python train.py --model="image classifier" --train_examples=155796 --image_size=24 --activation="relu" --depths=[3, 3, 9, 3] --kernel_size=3 --stem="single" --widths=[80, 112, 176, 256] --loss="cross_entropy" --residual_init="none" --optimizer="normuon" --muon_scale="match_rms_adamw" --lr=0.0027 --orthogonalizer="newton_schulz_5" --steps=9600
Rows from block 11 of a small image classifier, named by matrix and row number. Rows with one number belong to one channel. Each number is 128 + 32 x the weight over its row's rms, rounded and kept within 0 to 255. All counts start at 0. Numbers have three digits each.
After each channel's rows are labels from the 100 images, of 14848, where the channel reaches its highest value: "top examples" is what is common among them. Only what is clearly more common there than usual is listed. The data: photos of plants, animals and fungi (iNaturalist). In brackets: how many of the 100, against the usual share in percent.
# convs0: first 3x3 conv (model.blocks.11.convs.0.weight, 176x176x3x3, each kernel summed), inputs 0-175
# convs1: second 3x3 conv (model.blocks.11.convs.1.weight, 176x176x3x3, transposed, each kernel summed), outputs 0-175

convs0.87:134187108049100095161108100157115124083111138129164114118111144132146146172108091080114094082115165155138144168077060092129139142086139120093151184137118135134131097065120138113110136126110116132105133083121133093116178133097135175178135137153101096139142110077122122131031159105109117174162157204124072161135135173160115123134070127073120069181106116138106091118211159129165143150053164155144171082119116088172185098107147111118152157122071096068147189112119138100127133158105082193128135061156145118161141127108110145118136139
convs1.87:129182090132159093175158098137140095081136147126143096123135154135113097144097160104117157124147150074073182136096131160138189059162140149111127182113095176150122126135137153133154176162142140135133118129075187121101112156085158105139091158110133152122184200107117139145078196127182083160093096120123082116149156104133104106143177147088187156160091167140109121146187095140106126177081164129121116164154121133087129120060227125167138080155101109170122087123114157154087146148114129119203127182128161156074148075093127166110078155
top examples: class Insecta (90 vs 29.2); phylum Arthropoda (90 vs 30.8); order Lepidoptera (87 vs 13.7); family: Nymphalidae (47 vs 4.6)

convs0.61:070079169163069107144132152097100149148120092111078073097181115173160124126120126105111103139091122070152191096114155132170088101141154150077113111129148125152107119143162094168130151157153105168160129138090121093169104113143149139158117090205073130101120106168117129109155115186145106123151132117134192161109029131133100121182139145129089118173072125160165097110155104069119145132126188151102112139127160053158114162129128131149082110121093202117146150132110158146131088167129113174135129135079135016139131115151064071153121136
convs1.61:137159193106130054113136198108143162156132131145095158136080137226132139169120129137119105121052116159100138117115175088023124088119070175129136131160175150139092181120115108113135125131135148119129161125121100123150125132189181139121151143118087123117093116110063180087075131165101099108077122103053112189154173142106128123156149069101116231138150135163124144119129079126162139083142109083123078133154122137112078123160114152147108157130110169162069159150104126142112133107137152125120145049159129120121157093160147121101170139
top examples: order Charadriiformes (28 vs 7.6)

convs0.74:141103172155115071126113104120074126131088103130107093189137195167090160102118157122102117099109131087134162132158084167154105110137152132154095123211182194144089159132102186248128093122157117075128166134060140170123124122124120141106128070045157175100118071143105216116147133088087084089136153161167168159128095165129123153141090106140174099110137149140148128139186059145080110120114101131084100154119124137178126121108075068136091140148112135143122101135135118158111107104122165113122122093120137114160083131115160097139113102
convs1.74:077136168105103161156166108145166154140110094118155165157089195108153116117113137131111139094117072191152157106127100153108168122107124088167125173058107128101124142123130169109149131097097158112189111166092133148146141118145163116133076109123112137053118104136068126130146124158146056104155109112120143072104134149095117187193134121131122154148056078133173123109185162145116078133161169126141183136150165140169032093179067135097064107107120185141104078123159119130116157111112147084134135148144144130100143189158045127082117171
top examples: order Charadriiformes (28 vs 7.6)

convs0.6:111150144130187139118172110091132112089189128152118129135095140132085139130107181123165174128142155103119089103117121064103158130126094101160171162121143144131084115147106054195241144161133138124153158142105117129139122116135135201119091117127158119093152086142076143114111111084124085124177185145123147109130126096094083070118161109137106102108121205083119159133123088099167123142151166140192167103181082096099094164168095053131103095136098137081153154120072133159117149178156085175108058074129136080140114141094123112156097163
convs1.6:139172200153112116161085163070137128128123077169095128069130144095107110086121094123110142130144159137186121152151119121141078134194087129158100178165131172082134085153129164091090130059129130178180134145102118129181131115130141123141127089066203161087144094101067119115170116125062119128215094098121138152184133111160144157083130129116112120158128130129131134162091109229110109138096183156117116130148171055144146114101111093081131124121136163073137092123168185152102144143100075121120151102114162132118085176090125107087108117
top examples: phylum Chordata (98 vs 60.9); class Aves (96 vs 55.1)

convs0.156:139098118066131210150081120140160151177108160130141106134099123136201130158154139103108083095141094164107104146144109109149170159083076102137142160087170119128125171191105130135092155154106088097131089151143134172127078102100093128116094092198151109114114145062152156171107204168107136159119129136128116061111094138152060135092137127099119140054123080144150138138103109174165106130133128146141081108144095143096085191129192115172108128116132089110134076115131033119096119147204114109101188116153115143128077152124092149117089172
convs1.156:095073114131083145162104079110155120147142137106123130135164144105128157093150168095122154140181123093122182099171129151133096129024145196112140151112119136113142162082129123134124195126140142126143118177124068085117131080144119113162086151112113120160119099118245100151170163097159158131094085136126062183081115103170077083164165116138188072139079096144081150140079112135144105133124137138156124087125176149107127089102168161101101113111144109159114110148115143073065126077169099154104190101165089118101124120137203157109130119
top examples: kingdom Plantae (61 vs 7.3); phylum Tracheophyta (61 vs 7.3); class Magnoliopsida (40 vs 5.5)

convs0.33:122116080062141150118123177118123183071187124162163162108154119186148108153127154125183110105152163108068149135177111090193177148109103093174090131108168124126219154169156089097138125134135141151121140168098075140120101146135111131122158154130179083139177115121166114171144160146110110125135057116129133064152137071109115155068151111110113099105123119167182138123118100118188072108107137113111098162121135132110026127103172068132126083129080096121101137115095102097109130143138124110070164155176145143146051125172075121096131149
convs1.33:135090127125125129191118113131087095050186105182129131134148114120128170107141169184154101173092098097126128105143120109149090103100140156103128129151164170133163097087116120106163164160170100130105176177157122085158124161104183094150136178110091078194076137079156150178154093122161143129118097092153112168182164136173157128113141057126173110161096131125189152059177154155095117180200130161148091132119131115111138095176104134139130034095160134162146070115115144102055145130175122092154133106150121118101135108093103102099163144
top examples: order Lepidoptera (46 vs 13.7)

convs0.97:169156176093145119057133128196149099103118125113169155113150113168124112099116102137112084142143118193165116200131133142159139131049124143169137179134124136150150154140090124118137173133121102128131123151123152153128088136117090189196146156126139116103124111159055120092140127095102152173097099127113147166137187146084113145150151099174141140122164073103079137115132120141024112097134118138063078099057110102097138076141185122176071140140114127092177110101132118097125113134202128111128166089137175128111090161153193105176130052
convs1.97:116146100071126136087126153102078178119120153156053115077135102071148133149081109139115113165073080114211172162127132116159097195183121136144136103138114084098133061133085128108155085115066166127189127199061147092147115134111127177141143101136163140159134079092139100122114128160142145085130119109105154104088120141077117131132091114186134071159113106081158090161079139130152146096118126090081152135141170101124109067140109152158090112165149175135120138144123155100076123115185131079128152068129140139082147191091147191094115118
top examples: phylum Chordata (96 vs 60.9); class Aves (93 vs 55.1)

convs0.53:123129129164074151132097158160138157109101152144127132147114140148148095142165175094154013132094076118162185089132031134118133113184155137138142101115101079128152114128116135087150109117094155128093112144178124083092129091147157109084131143114136092106125124189118163130098137056157110246104114062087103151103153156111165108095098138177104127050155102115151121110114092142124125100154121129177067133111086171173064153109136122141149154112082148113109121168124153156099127092154111107153145206063143121110107135137130142072126152
convs1.53:133147203125092156099098112140126105163103201153092106158159133136151203151067087178095115122128155142104135167129114108132148080135163187123109199125098124080128146118145164130065055175130158114122165162142136096130143131110107135153129083166153086123143134178132130155161147109089114118107084159160167111184115136066180101165090160137085161095145159119128142084120149162118167084152089155121113146129070130185078134192090076167178170088136109095127111085132119148166111102173106137179124186175184156103140094111146175134088129
top examples: phylum Chordata (94 vs 60.9); class Aves (93 vs 55.1); order Charadriiformes (43 vs 7.6); family: Scolopacidae (25 vs 3.2)

convs0.138:057113094115139173194187104124133116149064078119119138117163083087120184111174070129161163130131174124071152113109115144064092112160136181113138135145131131102105141101106124097141162087128105097129108142126157100127097115179117071137106156125131173199082117134129092095114119067167168126075049182138147138106163122108150086059115079102130158116109145160129106113133162143171141140111193152105150092135108197123149164136145180106050134140177124139165193117128129150132124172114126184104146065083165168161096120104119092130142139
convs1.138:123201137150139075152118109125123099151132163100096177095137062127106110136203169083193165118125115133095094177128132178093165094080129110173121100114102175065172150131149108122126199083101123182132136092172113139057077148130090129124153090149089144165117157140091140113119142147110109128154081154119141165095071107111129199157199127130154141096115107162162122152124104134153147127181164164166124193142162221135150114084139172144173136171180163146165121164141083088161098143105121117167132140147159149137131155109130099190136124
top examples: class Insecta (95 vs 29.2); phylum Arthropoda (95 vs 30.8); order Lepidoptera (86 vs 13.7); family: Hesperiidae (28 vs 1.1)

convs0.65:167114181109201119133124139111107087152126160120088128087085062097159140100165141180119124136130123177142152099157036177149118157129089102123073132100134147102114087161145145143127128193122166144110091147070102147145150172183090189104155110127142094168170100161144117116123119171109103103091132143113073128144151140123101185095163167103100115154148087119126151134187107105067143110129133069123092181064176087101109151119145114143093087142110146094082129162093088090078104148048098164135158163087103112174087125072116143156179137
convs1.65:148135143102118110123123169100130167165134108103105163175134184183117144116140093071128167120154127157143171152145116183093126185126140112166161133132112155189095081131095207167134128137090127136148084109082103188071100084144112153081155144195144085090106133144154140144095104134157059145159137145131151153140085144115140122192057136139190116106176096097101102169090092138144063083062133143151180130087215161091156148073123176118085147162132143122107149121119089106147168152149060131140088136079083135122118136133138102151152122
top examples: class Aves (97 vs 55.1); phylum Chordata (97 vs 60.9); order Accipitriformes (34 vs 3.9); family: Accipitridae (31 vs 3.3)

convs0.153:152150121141125198090074145130121164077092086172123110153156091121116127089155160119105104115135175102160109127074179142130147120089081128096165175146108123142113161148095124091140140085121099155133110220146167133178087142114086124127073109074124064166103159124119097132108090159162158146160058107164124133083114118052100090167167156132137085116128107109169132146092157070121112123107200146150138124077182065146158065123123154129156091175207164094134147169143139143120110104092191099103119118153147086129086143134121107117168075
convs1.153:148127150137139091081155130136098096114171153121070155166145148077143106146143187176085163122157093124181134129119150093141158148163160140080165094115137126172162083185147104166108140087160139161149184136112121128109138181107113136092122099133109125106067077105070138046130131088162136172112133160139174186106143163072135130150140095117071186108141128120170163088155103111120137174163125135146098158112111140147171082213103162101154171116139193098094144117118077171156072122062134066116146177175154077098145107100158132135106087
top examples: class Aves (85 vs 55.1)

convs0.62:112123129145103160121104183111144165080135078133146080124095102088122088124079107070135141101118128175121141119115113170080078119108127116115153125156112093090089083113128142211152131096125111161140114161138175181086082124123083169148155107113072164140100164203165112129098099163097098081108162076104149138114129103153136174084129099162145078094134120080076086135175097131124151139145098129152172112202086109210126148152153173109210118098161115179127151143145178138108113115097166127156111180156086111164092123054070120144131157
convs1.62:139177076077119221107133203140135147131105111118128099171142066124091100108185090106134126096106139133135105157148030116038139122092204116138094145121106139147096111097183164183096070092163103162139094135142139159056131113142112096112105143084151153068122130146085088085079094154050115093100177112156128181130109102159097159121108127095151128069139140149105158132130138116122097154133142146124132107155131136141084127123131105098066141101129157149136100115102094091149139114089091102082135145177114153167103105168072064118131126
top examples: class Aves (87 vs 55.1)

convs0.66:100170102208096112131129175118097080115113183161135083100079099130160148103176122142100090149126068103102166142088149143141161158148148148141114097121120143043130132144125176131159138136098135112107114158175132158088153111090088133168103130134147152133187110164131080097144132148146145137162080083115129049165186124076170132105138158128118110078160130095162096095180149135076163087099115080108113099174100035129139129147127166100171141090166125148124104153154178133130110070064090150114113187090100168104102182072182102141126121
convs1.66:146067109133116114094135142192104121137081147158093085089127048095125090140165142127140130147116130186146134127114158154132075155142142106119140128088183102110116211112132148110040081142133138142123095101092160141132096164101067157160135057131125139087052152110098136133161084154179098124106143132088089122103121093073135077130086138106169143147137123171109143073153130121119113056185182096133112133112161117144142107088119116149108140091090108080101106106128152238144177144124109140089068177118139117175096140166087099087120131
top examples: phylum Chordata (93 vs 60.9); class Aves (91 vs 55.1); order Accipitriformes (26 vs 3.9)

convs0.152:197065143126065139168101083129164092137089133119143166154147156091108159075168152130165049132133181170136165181143153153099129128156074165091113165144131089087150132117097152150132151159089146107156112153127133187154124074152059065180136104129128153074089138115191143107099106139119155076145070174134145160129169146134119131129101104168126127124105101062083147191113094177071128103162094134092169166119118146131114087115143147091123126134099066129106132128162114087062101196078096166116123140161130121176149134157112095103145159
convs1.152:123092032134109112194167135091125129117091155109095121170116146115140098142131139097113136130127136190167170151106093089082166170078162101107142175156141161081120206083154104138118069133112111125159065151138096143092149142150032148177078147076174098105142102158103164115122137159137084135157123144109146070139149117133175129184157104111128082130101111134152094088130102077139135124148131124092142117066158160083078080144158152138116174156154165069111131102128142172111140141107157057161118136164169136190143135088089141182089131
top examples: class Aves (84 vs 55.1)

convs0.90:152143105077150113153159134137086130123121145124099134088180110049082127141085088108126057128151070121133127122192168134091092118167150096139057100144196163096099130100121136113094122173147127161156126112105119068157123139114074132124139121144162133149152176096097105139124155132141098085101165055097165184134166128088075097172149169093074123127089125131128135086115125091162082156113102113107165175114100128088195145074074130104185134153160148145118183126103116157130117072224163146146090172150162089074139119170140145138132150
convs1.90:121094170161197118128126145101129056156143060150155127092141092196141185088119138160151118107135137113153140121108178103096092184153106132166104081153055136164137131163080172096146101062135101115113152141159109140107119109155103175137106179099148115145120152106128131051100119166127196085144115117135106099114067123173130178079064110140157147078095111195130149162181114124102121123125117096070127149139129154128118166131133102082093160079114055080120117144108179081127149095129129146155102149046150140065132139095167139113093106
top examples: order Passeriformes (64 vs 25)

convs0.110:179108079121145156124107175117131081111123138127068062103140085147174119145105126136160145098126112113124125091080133095052153116088157168182118171134094120121166089114125134113140166193122155103153187175132143094109138127132135114085144125094105091099135104193162095091189115070147095130131130084079122068146112191145141196160104146142170155122082131217078118104117115057127129141135180136091108119200158086107141069127163098170179109153130099108141130108101178119135072118152104156091159133120108087118182129110106077104146115
convs1.110:093103096133152097170103152125056082165188109158104131085139114115150144179116129150102177094165100082137141112120063145152121119138123253102109125075123069119119085130124120096096144082156129120127143161096110101119107106127087112112186132156152112155175159054160149128170122128124086099127093116112099068129131079136172071102094130133179111164123129175095137101104126123150170143153119186178109128143091106078155090192135146106117107173109113167136099100139129176157123184157097176164115072071133108114185107166075105159149132
top examples: order Accipitriformes (33 vs 3.9); family: Accipitridae (31 vs 3.3)

convs0.113:137104146130097131165218056101160180169114121133090152114144165131113178087123123152125082095117178108163113069125152091179118095158150179078115152123128135136102112112199067198086098108148113123092106125172075111103119116162176064042147082143139096074164125070154114113157148122127146163061135171126141067172103116117136117164188142116150126143132131130111125099170123139087149114095166106121133107071184148123143127175096100145099139162145091102183147110089152139114143145098141126114139078203140122126128169165083094144153123
convs1.113:096140110116105169073107101099100158135082116111140137176076128167124164153139126132095120138116159112133107127122114093146119093132155115124087148137169181131126122153118098140147094129131154099166129130109117148159110135152158114073152067103041108143153113101078123039164131072083125140139212125121093128150158109119114140107222218154085127147125099085089136152088128159086164047170116129147148162152161121094086108088193077112093060153100124182136140122151137144198107079065150142171158104137091113133114157070118119149136109
top examples: order Coleoptera (30 vs 3.2)

convs0.28:158169152115165118085149130112147094098127153148123108145111121165153089116166118092176148109057112136193159178117120104129125118132116127191119191176109130149153133095091103137149154248117097128099141129108148147164097118133138094153149057143136149099123147118124108176158148147134181134092179140125110085203060164066099135143150084177065095141164201088129089095132134140098051101143099142148167137116164152146158070132142139150107106166136090146125119128103146108119091158164152082156112078123110074085096124083133088127162073
convs1.28:107138161150139131110184062073167087151173086128070168125134083089106124073107105120165167101120088186176117165126059161070137162135102170128136177137163109172170102110114090151159153172092091136096151125153091145115141111113153100157165104087102136120130162135158158105124140180108131121143134117091093139093084122118163129143176151148166144105145140075070105173155124113122115177069134130082141142117088088110106065168142124185092110158190141107069137174107066133099125128181150136150177161175146160177116176144168093112082087
top examples: phylum Arthropoda (82 vs 30.8); class Insecta (79 vs 29.2); order: Lepidoptera (43 vs 13.7); order Coleoptera (27 vs 3.2)

convs0.0:094123081169137134097126146130120154141138153133097129125096120089128149125169153095130169140107090097061125123110160083130145189116152157164150068187110126130141150147128090104099121138214122162127146134099143095111224120157038099109173116165175108185060116050070126102116161128099107131071167110143127083069148137129101152067153114097162163091159181157164123152148087143123112137140132071094128134104062044154101080151108104139149100128131110130178122175151148119155160141113072143128187124164120136116084130123081126111145115
convs1.0:086102125138163120146215044169103101155136111109073108121079112143125105106172094154124178057097107093136210156127104146148166143136164136124132118108177142105125080173118144091165107133195170158173041155126148109120122064114046109104120112092113125109116184181097117124202145128144170113086100141107091165167176102143131090119127113108105142149191131157167153138128152120131171094138066126145133128076115129096154090130123155147123160118157138142143104159176164129074165133110118131131102153099128093069173101133112144205112122
top examples: order Lepidoptera (54 vs 13.7); family: Nymphalidae (41 vs 4.6)

convs0.73:145147133086143084083100091150118157115130099127108133159137114107159155127086124109169196171095097085074119129110068168095121162124121155076118015081130201124147173113149117112128103105115108188147142165112082113119066137164129102113122182107108124144142130129153165144148173149132076156102167131187156148095094098075111147096111157085137161114077119071112153153034125118197118152093175119088112110078145119117134151140157162141151119132064175104103151086082072143135110107151125177114106178109147134108179148119167091134166128
convs1.73:135099140136136097158138153152113089130143135189079145123150077108130140155133098141100078165149151137121062134117155157151129092117120145083122086086096152157110134152110109085159141097105176098130147117096088172153108067077178112151113162150097135194167111156137111128174138164126176201068118094191137156151134164163127160130095133136124140103090161100176129081189091162074091115137118064125095124082116161165094136181076216150070104127112071061072135132089125116124078128139169171122105154134103111095180115102158180121156131
top examples: order Passeriformes (66 vs 25)

convs0.43:127147124106115069132149103162116166083140148166137124129166050192085182126131172155143098126170070148188183108089096145151186116091122126126152109125116099095154097127178146116146153139110051064161129129119134127104018136114104096153171154091115096131063129125159103112125147119118130133178144158078121135129214134116129110158088115120114132104148164116159083168147095092182143126050094128154115138131135074150105107084162119124113113124110135069070135090119138114134153101161092079117101156169127186163087168120086178158117168
convs1.43:214115063113105122140115126110087137096106171138186079153166080176147178112147067172123140124093112086128107060090172158106112131191142112153167107108124120118097070149098169156139135144158091120134112154072122119128134135095172108130112039152166179110135107079182072114153110144157119116211117129136070102145099143083115121151140150160118094170121113134149104138131160070103198071063108102111124126106127071135119119200155186109107113137138108119138144087127170085165086121183146128091136116106156129091102132140067145125131126
top examples: order Lepidoptera (33 vs 13.7)

convs0.98:106134112169168138144171124162163205108151135086083146120152124154099108161049149069099106155135110081113171131134144162157096125113104109130131131102181121117124075112134101154164126092150095141073120113132119140126114158111075160152171152124124090089176141081095139137098046142112119117171104095150168128162131181106026112163098083136111133130027068107164144108119166122155128130135150097149160078080091132089115159167121126107158129114106177101140133113116147134129126076207117169092129099198160099159088125117195106135163174
convs1.98:095083194086129118093126125133163139133094117088131072184140112096194101131139112149139140074153127174163120116141191123122155151103120136145125116094115190132112190107092082138144102123081115113117237139088179155160133141124100116148084099117164153175076122144096104127069117085107217177123097107128123149095134093163116096130124121112085135100119151136176150168163079058093134152159101098095122131128111196197112150098163101150145083122110122139135088107103080065140128135169159180097161104077107142122093150108142098078164153
top examples: order Passeriformes (53 vs 25)

convs0.29:149086132200174171080155128162129109131116182100165119113109153144084163138080141123110128171100169147088109112147142153106132108126111079106145135117147109139217180087135099114162165179106187088123063139181127136069152101162117186136189127088130065097108122160105188110074123138117081163110089123110146093134124126099156142073103130107076155106094070088099135161183183138083121095165124111175104135134142114124150079181146070101051106114123101162114099100122059157140125131108153172129132106119100136171140090115179119135096132
convs1.29:138121116122134120111154086144126160130141062109146146084107084174127137157106066139029118154140101137166127084100055173153099247151099203133102114127125166141111105101116108102158186142116143138125079165136121143085082129136104179143133159132084085132199180148110127147169104148118118163140133181141119095140122126145132173087188134125198108135170098088147115084084089117132097104199141163157109179135155129162109124171165159145115132171115125172130113123162171170136106138094093144170114133117086165146084123141114052137123146
top examples: phylum Chordata (97 vs 60.9); class Aves (94 vs 55.1); order Charadriiformes (58 vs 7.6); family: Scolopacidae (39 vs 3.2)

convs0.154:127160072101135074167103120068120174075164104162127082179101129171124179093108099130140098115167162135121119143123160126170126124168123138117131112131117138098124166123108109111066141141099089138092094177104198117097135132108089169203199123118085099131139118128134147092104128142085133148114114085116143094112134139128098121099137113104207160165172166091103163099219128139161112112108063071129127134129071218156096138080118110120151130163154121088140112167148155122144140148088065130090137105102159121130113117200037110092067126
convs1.154:097148089119087081205154094179144123082120110114105114115120110136109164094148150114163145112141169106058188160121166139093177124081158098152129149130155103116134132138154134112136165099166105145098062239128190080076087165153149102129135107158127146169115095176112168140144173144125105121093131167115097133108160103206153148148171159114181119125120132103102138058213118122128123189131143100099144104153101100102116135078178116123154119134134135148128156102142174132084098132158144108167127109187236173113150142160125097121138166
top examples: class Insecta (89 vs 29.2); phylum Arthropoda (89 vs 30.8); order Lepidoptera (87 vs 13.7)

convs0.70:102131068105119127125138167168123140102119127160139130135151092190177178142131122123160097136118128165153129165151160136084106097166118132125060066129149081136118094127073167090167138151101118049147110138079178087111086161125108109100127151077160124134091125177118082182121152123126082149092113160140125120154115166138154111173146129165200158145128094150116108100197111099136152100095148039174120135188121139143058151143145122191071153084194110141132151158144058112142097127112147130122172101165143082088074143067081114109091136
convs1.70:131197091145071113102126155125135170140169141145094084125120104095175152175153187070092169088161166129072112123130108127152102112153177153138133110140102069131103088160125098105089089139142095140164041135147178171099139170120148061159134147152148141122069131172116157176129147152140097131120108126128138083119151131206144130155108151138152163143175175107125097113113159097167152128109107163165156130241132148108186160089119125087071083089194139174195120134130136158112099115153071157159118122153124131115116097158172149166117096
top examples: order Lepidoptera (35 vs 13.7)

convs0.2:184075123082101079123076094132117102128109143118143203109166169094108088182103157125135124140213155140120139142128126095119132092099127096158180127117109101179067078147127134144149151144120128111097163078126154077078159125085126135117085138186098171153109089177152092150121171105072115126175140149166153118130137137138133076176076030152110135113149128138162160124088158107121130107159184134160067068128125076126074109146140159077172152142122128052128142114119071127124122146156175187140101135134127110125186102093148133107111065
convs1.2:117077094139136081060163132100135157084170111149111165108125105121181160093128132113143132126105173089121199101111144076128113084156129151141160095143119201056147146129144049175037135126140102120145144130154135087092126150110087081107130135169174162098127103113135065254130143112107141092117162127089141166101146096096124104131098056151106133173150102131160096152109123115119120145105105139118118119128091159170138152097073108113164155113167115084115061147122158122134132143139221120118160117130207140116162105114151175118098118
top examples: class Aves (85 vs 55.1); order Anseriformes (37 vs 5.5); family: Anatidae (37 vs 5.5)

convs0.64:123087154102067088157075143132097140146094171120094114108050151121119090129150119165104182153178128156168138105103090171124133097100111107172097068118094164167151086111127111127157117164136150053146157079143061157153127119149083103143103139085138123128168096149129184155126116131119108106094114176120132137084117164191111104105093118129096155116163106152175187136140216103182136150118130125136050151101137115111151055108108067120184091128101174109122089151162136104145129078126119138122092187064128133089157118138176110087178073
convs1.64:174122077106097109091150127131074162133130154141115071196109122150154146104174114122166127124132133116124151132123124118119170122153107081156133165086114098149132134144121160145100174134164173090107133136088164101090114105100130082124195121100118102097140138136100110156165114171145070116143092164140215142041135118151140079099045157133163095155104127124107082101142085135169098135102115179110143130141146198078154139176132144088132090178091108112094188119125201134131104233122188096189142168121133120133136145180132101077173103
top examples: class Aves (83 vs 55.1); order Anseriformes (41 vs 5.5); family: Anatidae (41 vs 5.5)

convs0.137:126120071138191139116099114121069160147092111122100159101183150155107103116149174100098139110100146119132092141145168098151110089130096075137150131085149134126132190122112151149111106155136117129136148149117093066122109182163125162115156151093095144096108159078132182179121155135125079142038120102113162117100105141159095137074159103083107132117124134204108108149080135134166091106120096146119088094094170142143161168120252098114131124124160127104102123165112113108122093089185169167122174059083116115136105120168177074112213183
convs1.137:141169128113097160137128148115071136140174162167149132114158126129101141121173091148123098106175092120138167104129107157072159104120064211110078144136141168153095130110119148077169205098114144112113205124084125161149116134140140132188105159092090133168200109163094171107098084069131160141082160148122135154153109188234144149082101120128172139075088136141170122140180095139142115177123117130119145133097093184093153146174171183131172093166154123158124136139086130090122130121180133172132182115113089162161146146099146122135179122
top examples: kingdom Plantae (38 vs 7.3); phylum Tracheophyta (38 vs 7.3); class Magnoliopsida (30 vs 5.5)

convs0.157:103144089131111142148158193029090178141124144156112103147088189096078100158083119146111112059108181147090158158146084125191138121083111152132116108122158104131051137133092113123141133109178207134138170139136148075154145093149182152093128132092129144123139171172085135169103154118082151146077095098177098108108165123156104124078117122093116097096159059123142139109115065165114135140102121102112133130136144094149104142177163126122088189114132144100161122109167107150096184107229099128162136136151148169131090134127084063133149140
convs1.157:156100063141161123162133134112152199151168136131117198102121204110106080118111127144115091109082145136136082089156058116166108170156114216144154160148112127099125144121152160121116160071093157119148140115094181094097181137118100124131111099121158116118181153107091162176150105097094141098126130101110112078188126115183128154090123104114090144128126120102169119100119145090130137155090185133142190181077183105098165114144087126098186172155141169131180062103137162158125101071107125093147193123127183111119120105059121116145183147
top examples: phylum Chordata (100 vs 60.9); class Aves (99 vs 55.1); order Passeriformes (56 vs 25)

convs0.11:133120143151125147144123186103128150106099161130093116127092169103103136145169080107141123126129173064160215164136106082059145142127155149093142157133149102146154168091151129059129107097143076151171165096192094113083089090151142160125140109172148130102146124078189080161017134114164077165136101140143133172155094142111129103124151121137097048077192096125138095096144128153108134135178164096093159132108133160158137195125130124086104128132076128153105122138122106142125116086118090140130156166061109226115131130080119122098112118
convs1.11:170128096104126174082129068125040104133157197110113083153173145077093112165124098168128138100101148087122165117109190175134157127133139123111121077104105139098164149221124147151035054144085151163091076176156163108102133166127133122081114149116175152139130137109172129119083115131143048167102121130099131111131121158141128084120128159152115116128162119137085114136174092141117178158097082147102137155115115135173139110174110113085178126092099091121103150138044159143129106130146118162100139120109114143084138143148134210104064083
top examples: phylum Chordata (96 vs 60.9); class Aves (94 vs 55.1); order Anseriformes (35 vs 5.5); family: Anatidae (35 vs 5.5)

convs0.121:137160169182094089097147081158113106094126104056150173137192098166156090143094144146164126123146090116094147135102129119128065117066126098127134109163139131162182158074119092129117106158153088199137124116071120072087121168156110098142120077144125089153108146188146136070160129144170063152126115165198113126155122133112178154132103132100150149122130150113128140122118151190137176125182094138135077140085149110199136154082098138141069106101080131144113170122103136063089111070125206142133173176118122122109130161111140071089088094
convs1.121:053109154127128151142118113172119143111157137074144098131142140112122116123093093188113121073118143152101099083096152109157154084161132185088118184127128124105077066162118080100182105096126124134181129113102073104149170121141107137088112089161176094094218114159118105145185090112093099150105080123102170143117168138128158158086106106188126136100113141100095108195147067174108151128112198167101065177104079133116085095161123107126111162123116166051096154128074094138104152178079176113145115106153130143085120141095091108114120105
top examples: order Charadriiformes (28 vs 7.6)

convs0.76:142148161147093088159099115099082119123119049132161232157087109114178101161167144099076181115144121119201141134114081098129133148118152096085142157190168140179196104122153099155114118127170122113128138113140120130102120085151137069110143120098137182165098188230090140105102165116184142147108171125124093144073155144153139126157036095130117079129091169113092124116168143137162167121127100160119147150138106123116166182110113096095109129151104107133094129100104115067126110113157123098121096071083117107100137184118163132120121066
convs1.76:113136127138134208143078120144099153127146106113186126080050192130132117114139126105082111117126088178097104169141097139121161077096129160153108094152099110058128187141151126228156111111176174187129189122164120128126147143155122111116128136121128120150121119123110118154119152136102075127125101115125170172122108133132085095072128083130148114141128134122090100201142121137144175139051098211151080116165142129159081097145126130067194125141187180133159198091084108144134124125104129089124062128110143153057117158167162102120140106
top examples: order Charadriiformes (25 vs 7.6)

convs0.149:112131098126079107174103187101080187172078178156156060108131112168110157086174157168145059128136073099154143131115153110136160126115128162138146099144149091104092160222047175082135138096111145130114127122096173116162127178113114112161156117140117096125100132139175035116100147160124140127145052102126156119076141113182164119095117119157131118120221075127125108131121139122150155148145113090089053144173109102108106112095116116076151107062097147158164139145121093166133116153127091149118142143147096137141093174130130165102072139
convs1.149:125070147102154108106124148158107133094094156177106124173150077163098180128195181134116157097133129126155070084110166155135117183068131118195182123091118098149109140099113151100088098142129108075123067173181146119124145128093133172075113137108127095116080116157113109138179104128132113135101100098180097116123101156097037103124104146161132167163108134178048085105117137138115206078067171111126081119130112088090172114071090128086169084131114091107135135145138101154130133135206104171138163163144113146147120126157186143132122148
top examples: order Lepidoptera (35 vs 13.7); family: Nymphalidae (30 vs 4.6)

convs0.37:092114053136198141155082205146138116132092130107184112160097073129131091126117147140146087132169130102151106131094121091118129127141123135101168080101158160134105185131151131133122115147132133079080151180113136131130138069119144159126192112139126108159088107138109158131070137119118145101137042134065128087163141126146091122076106159139122182152182136087088096084169098124076154100056111096080138086154145070160170118108180131097133198043128127107145127094136152154163146159159127142175087197128133120109091102093160172143102171
convs1.37:228131104140141153160114150164121096104134118101132107069139125138104127125210140126176149171105126181124145162130156127182117190058134104121095123124098102115100170183121140189082114151118136138086135116136146138091142144176118166099097080112094125131136138091185173124205131117114161167124119091163111170100113122140117118108099097056126114098142105078155159104161095135132088143134186108152160138131150108208144123085171081145129131070158129153179049088152153179129211133148114129105111135114148112150091080121191177118139163
top examples: order Passeriformes (51 vs 25)

convs0.95:117118158097160111110153107129130071094132142153126125116154148107115186129129124086103164122148073140121161115099124091131110120141055130128133103124149101134072083110164072166184091142151116195193155111148085135111163150067106161142138117146065113133131127000126171141164096151106126142174090141152145148111073151172113176119127108134073112106169150097141129108147163137127114102086088128211185084106135148108138114142114117136091139097148113159165139093125161079152107113148154174093172144163086038101110133134125091083193179
convs1.95:163168121121156058169156146105141086094097142143140155140135122136131111141130129170133128104179083108143153111152131085139100169141118159120164173169077088113160118082151196202123148120160071127177172073204118138103086086160180135104127133113113139126086146157119119119120140115151135139089191123120140159118143129110118072127129098165115124160065146151121108189144210137162104179092131153158112119132159109222125088205160102087161115158104159153136096102126106142162201152115133152112190134126098091159156107171076069091113163
top examples: phylum Arthropoda (73 vs 30.8); class Insecta (68 vs 29.2); order Coleoptera (26 vs 3.2)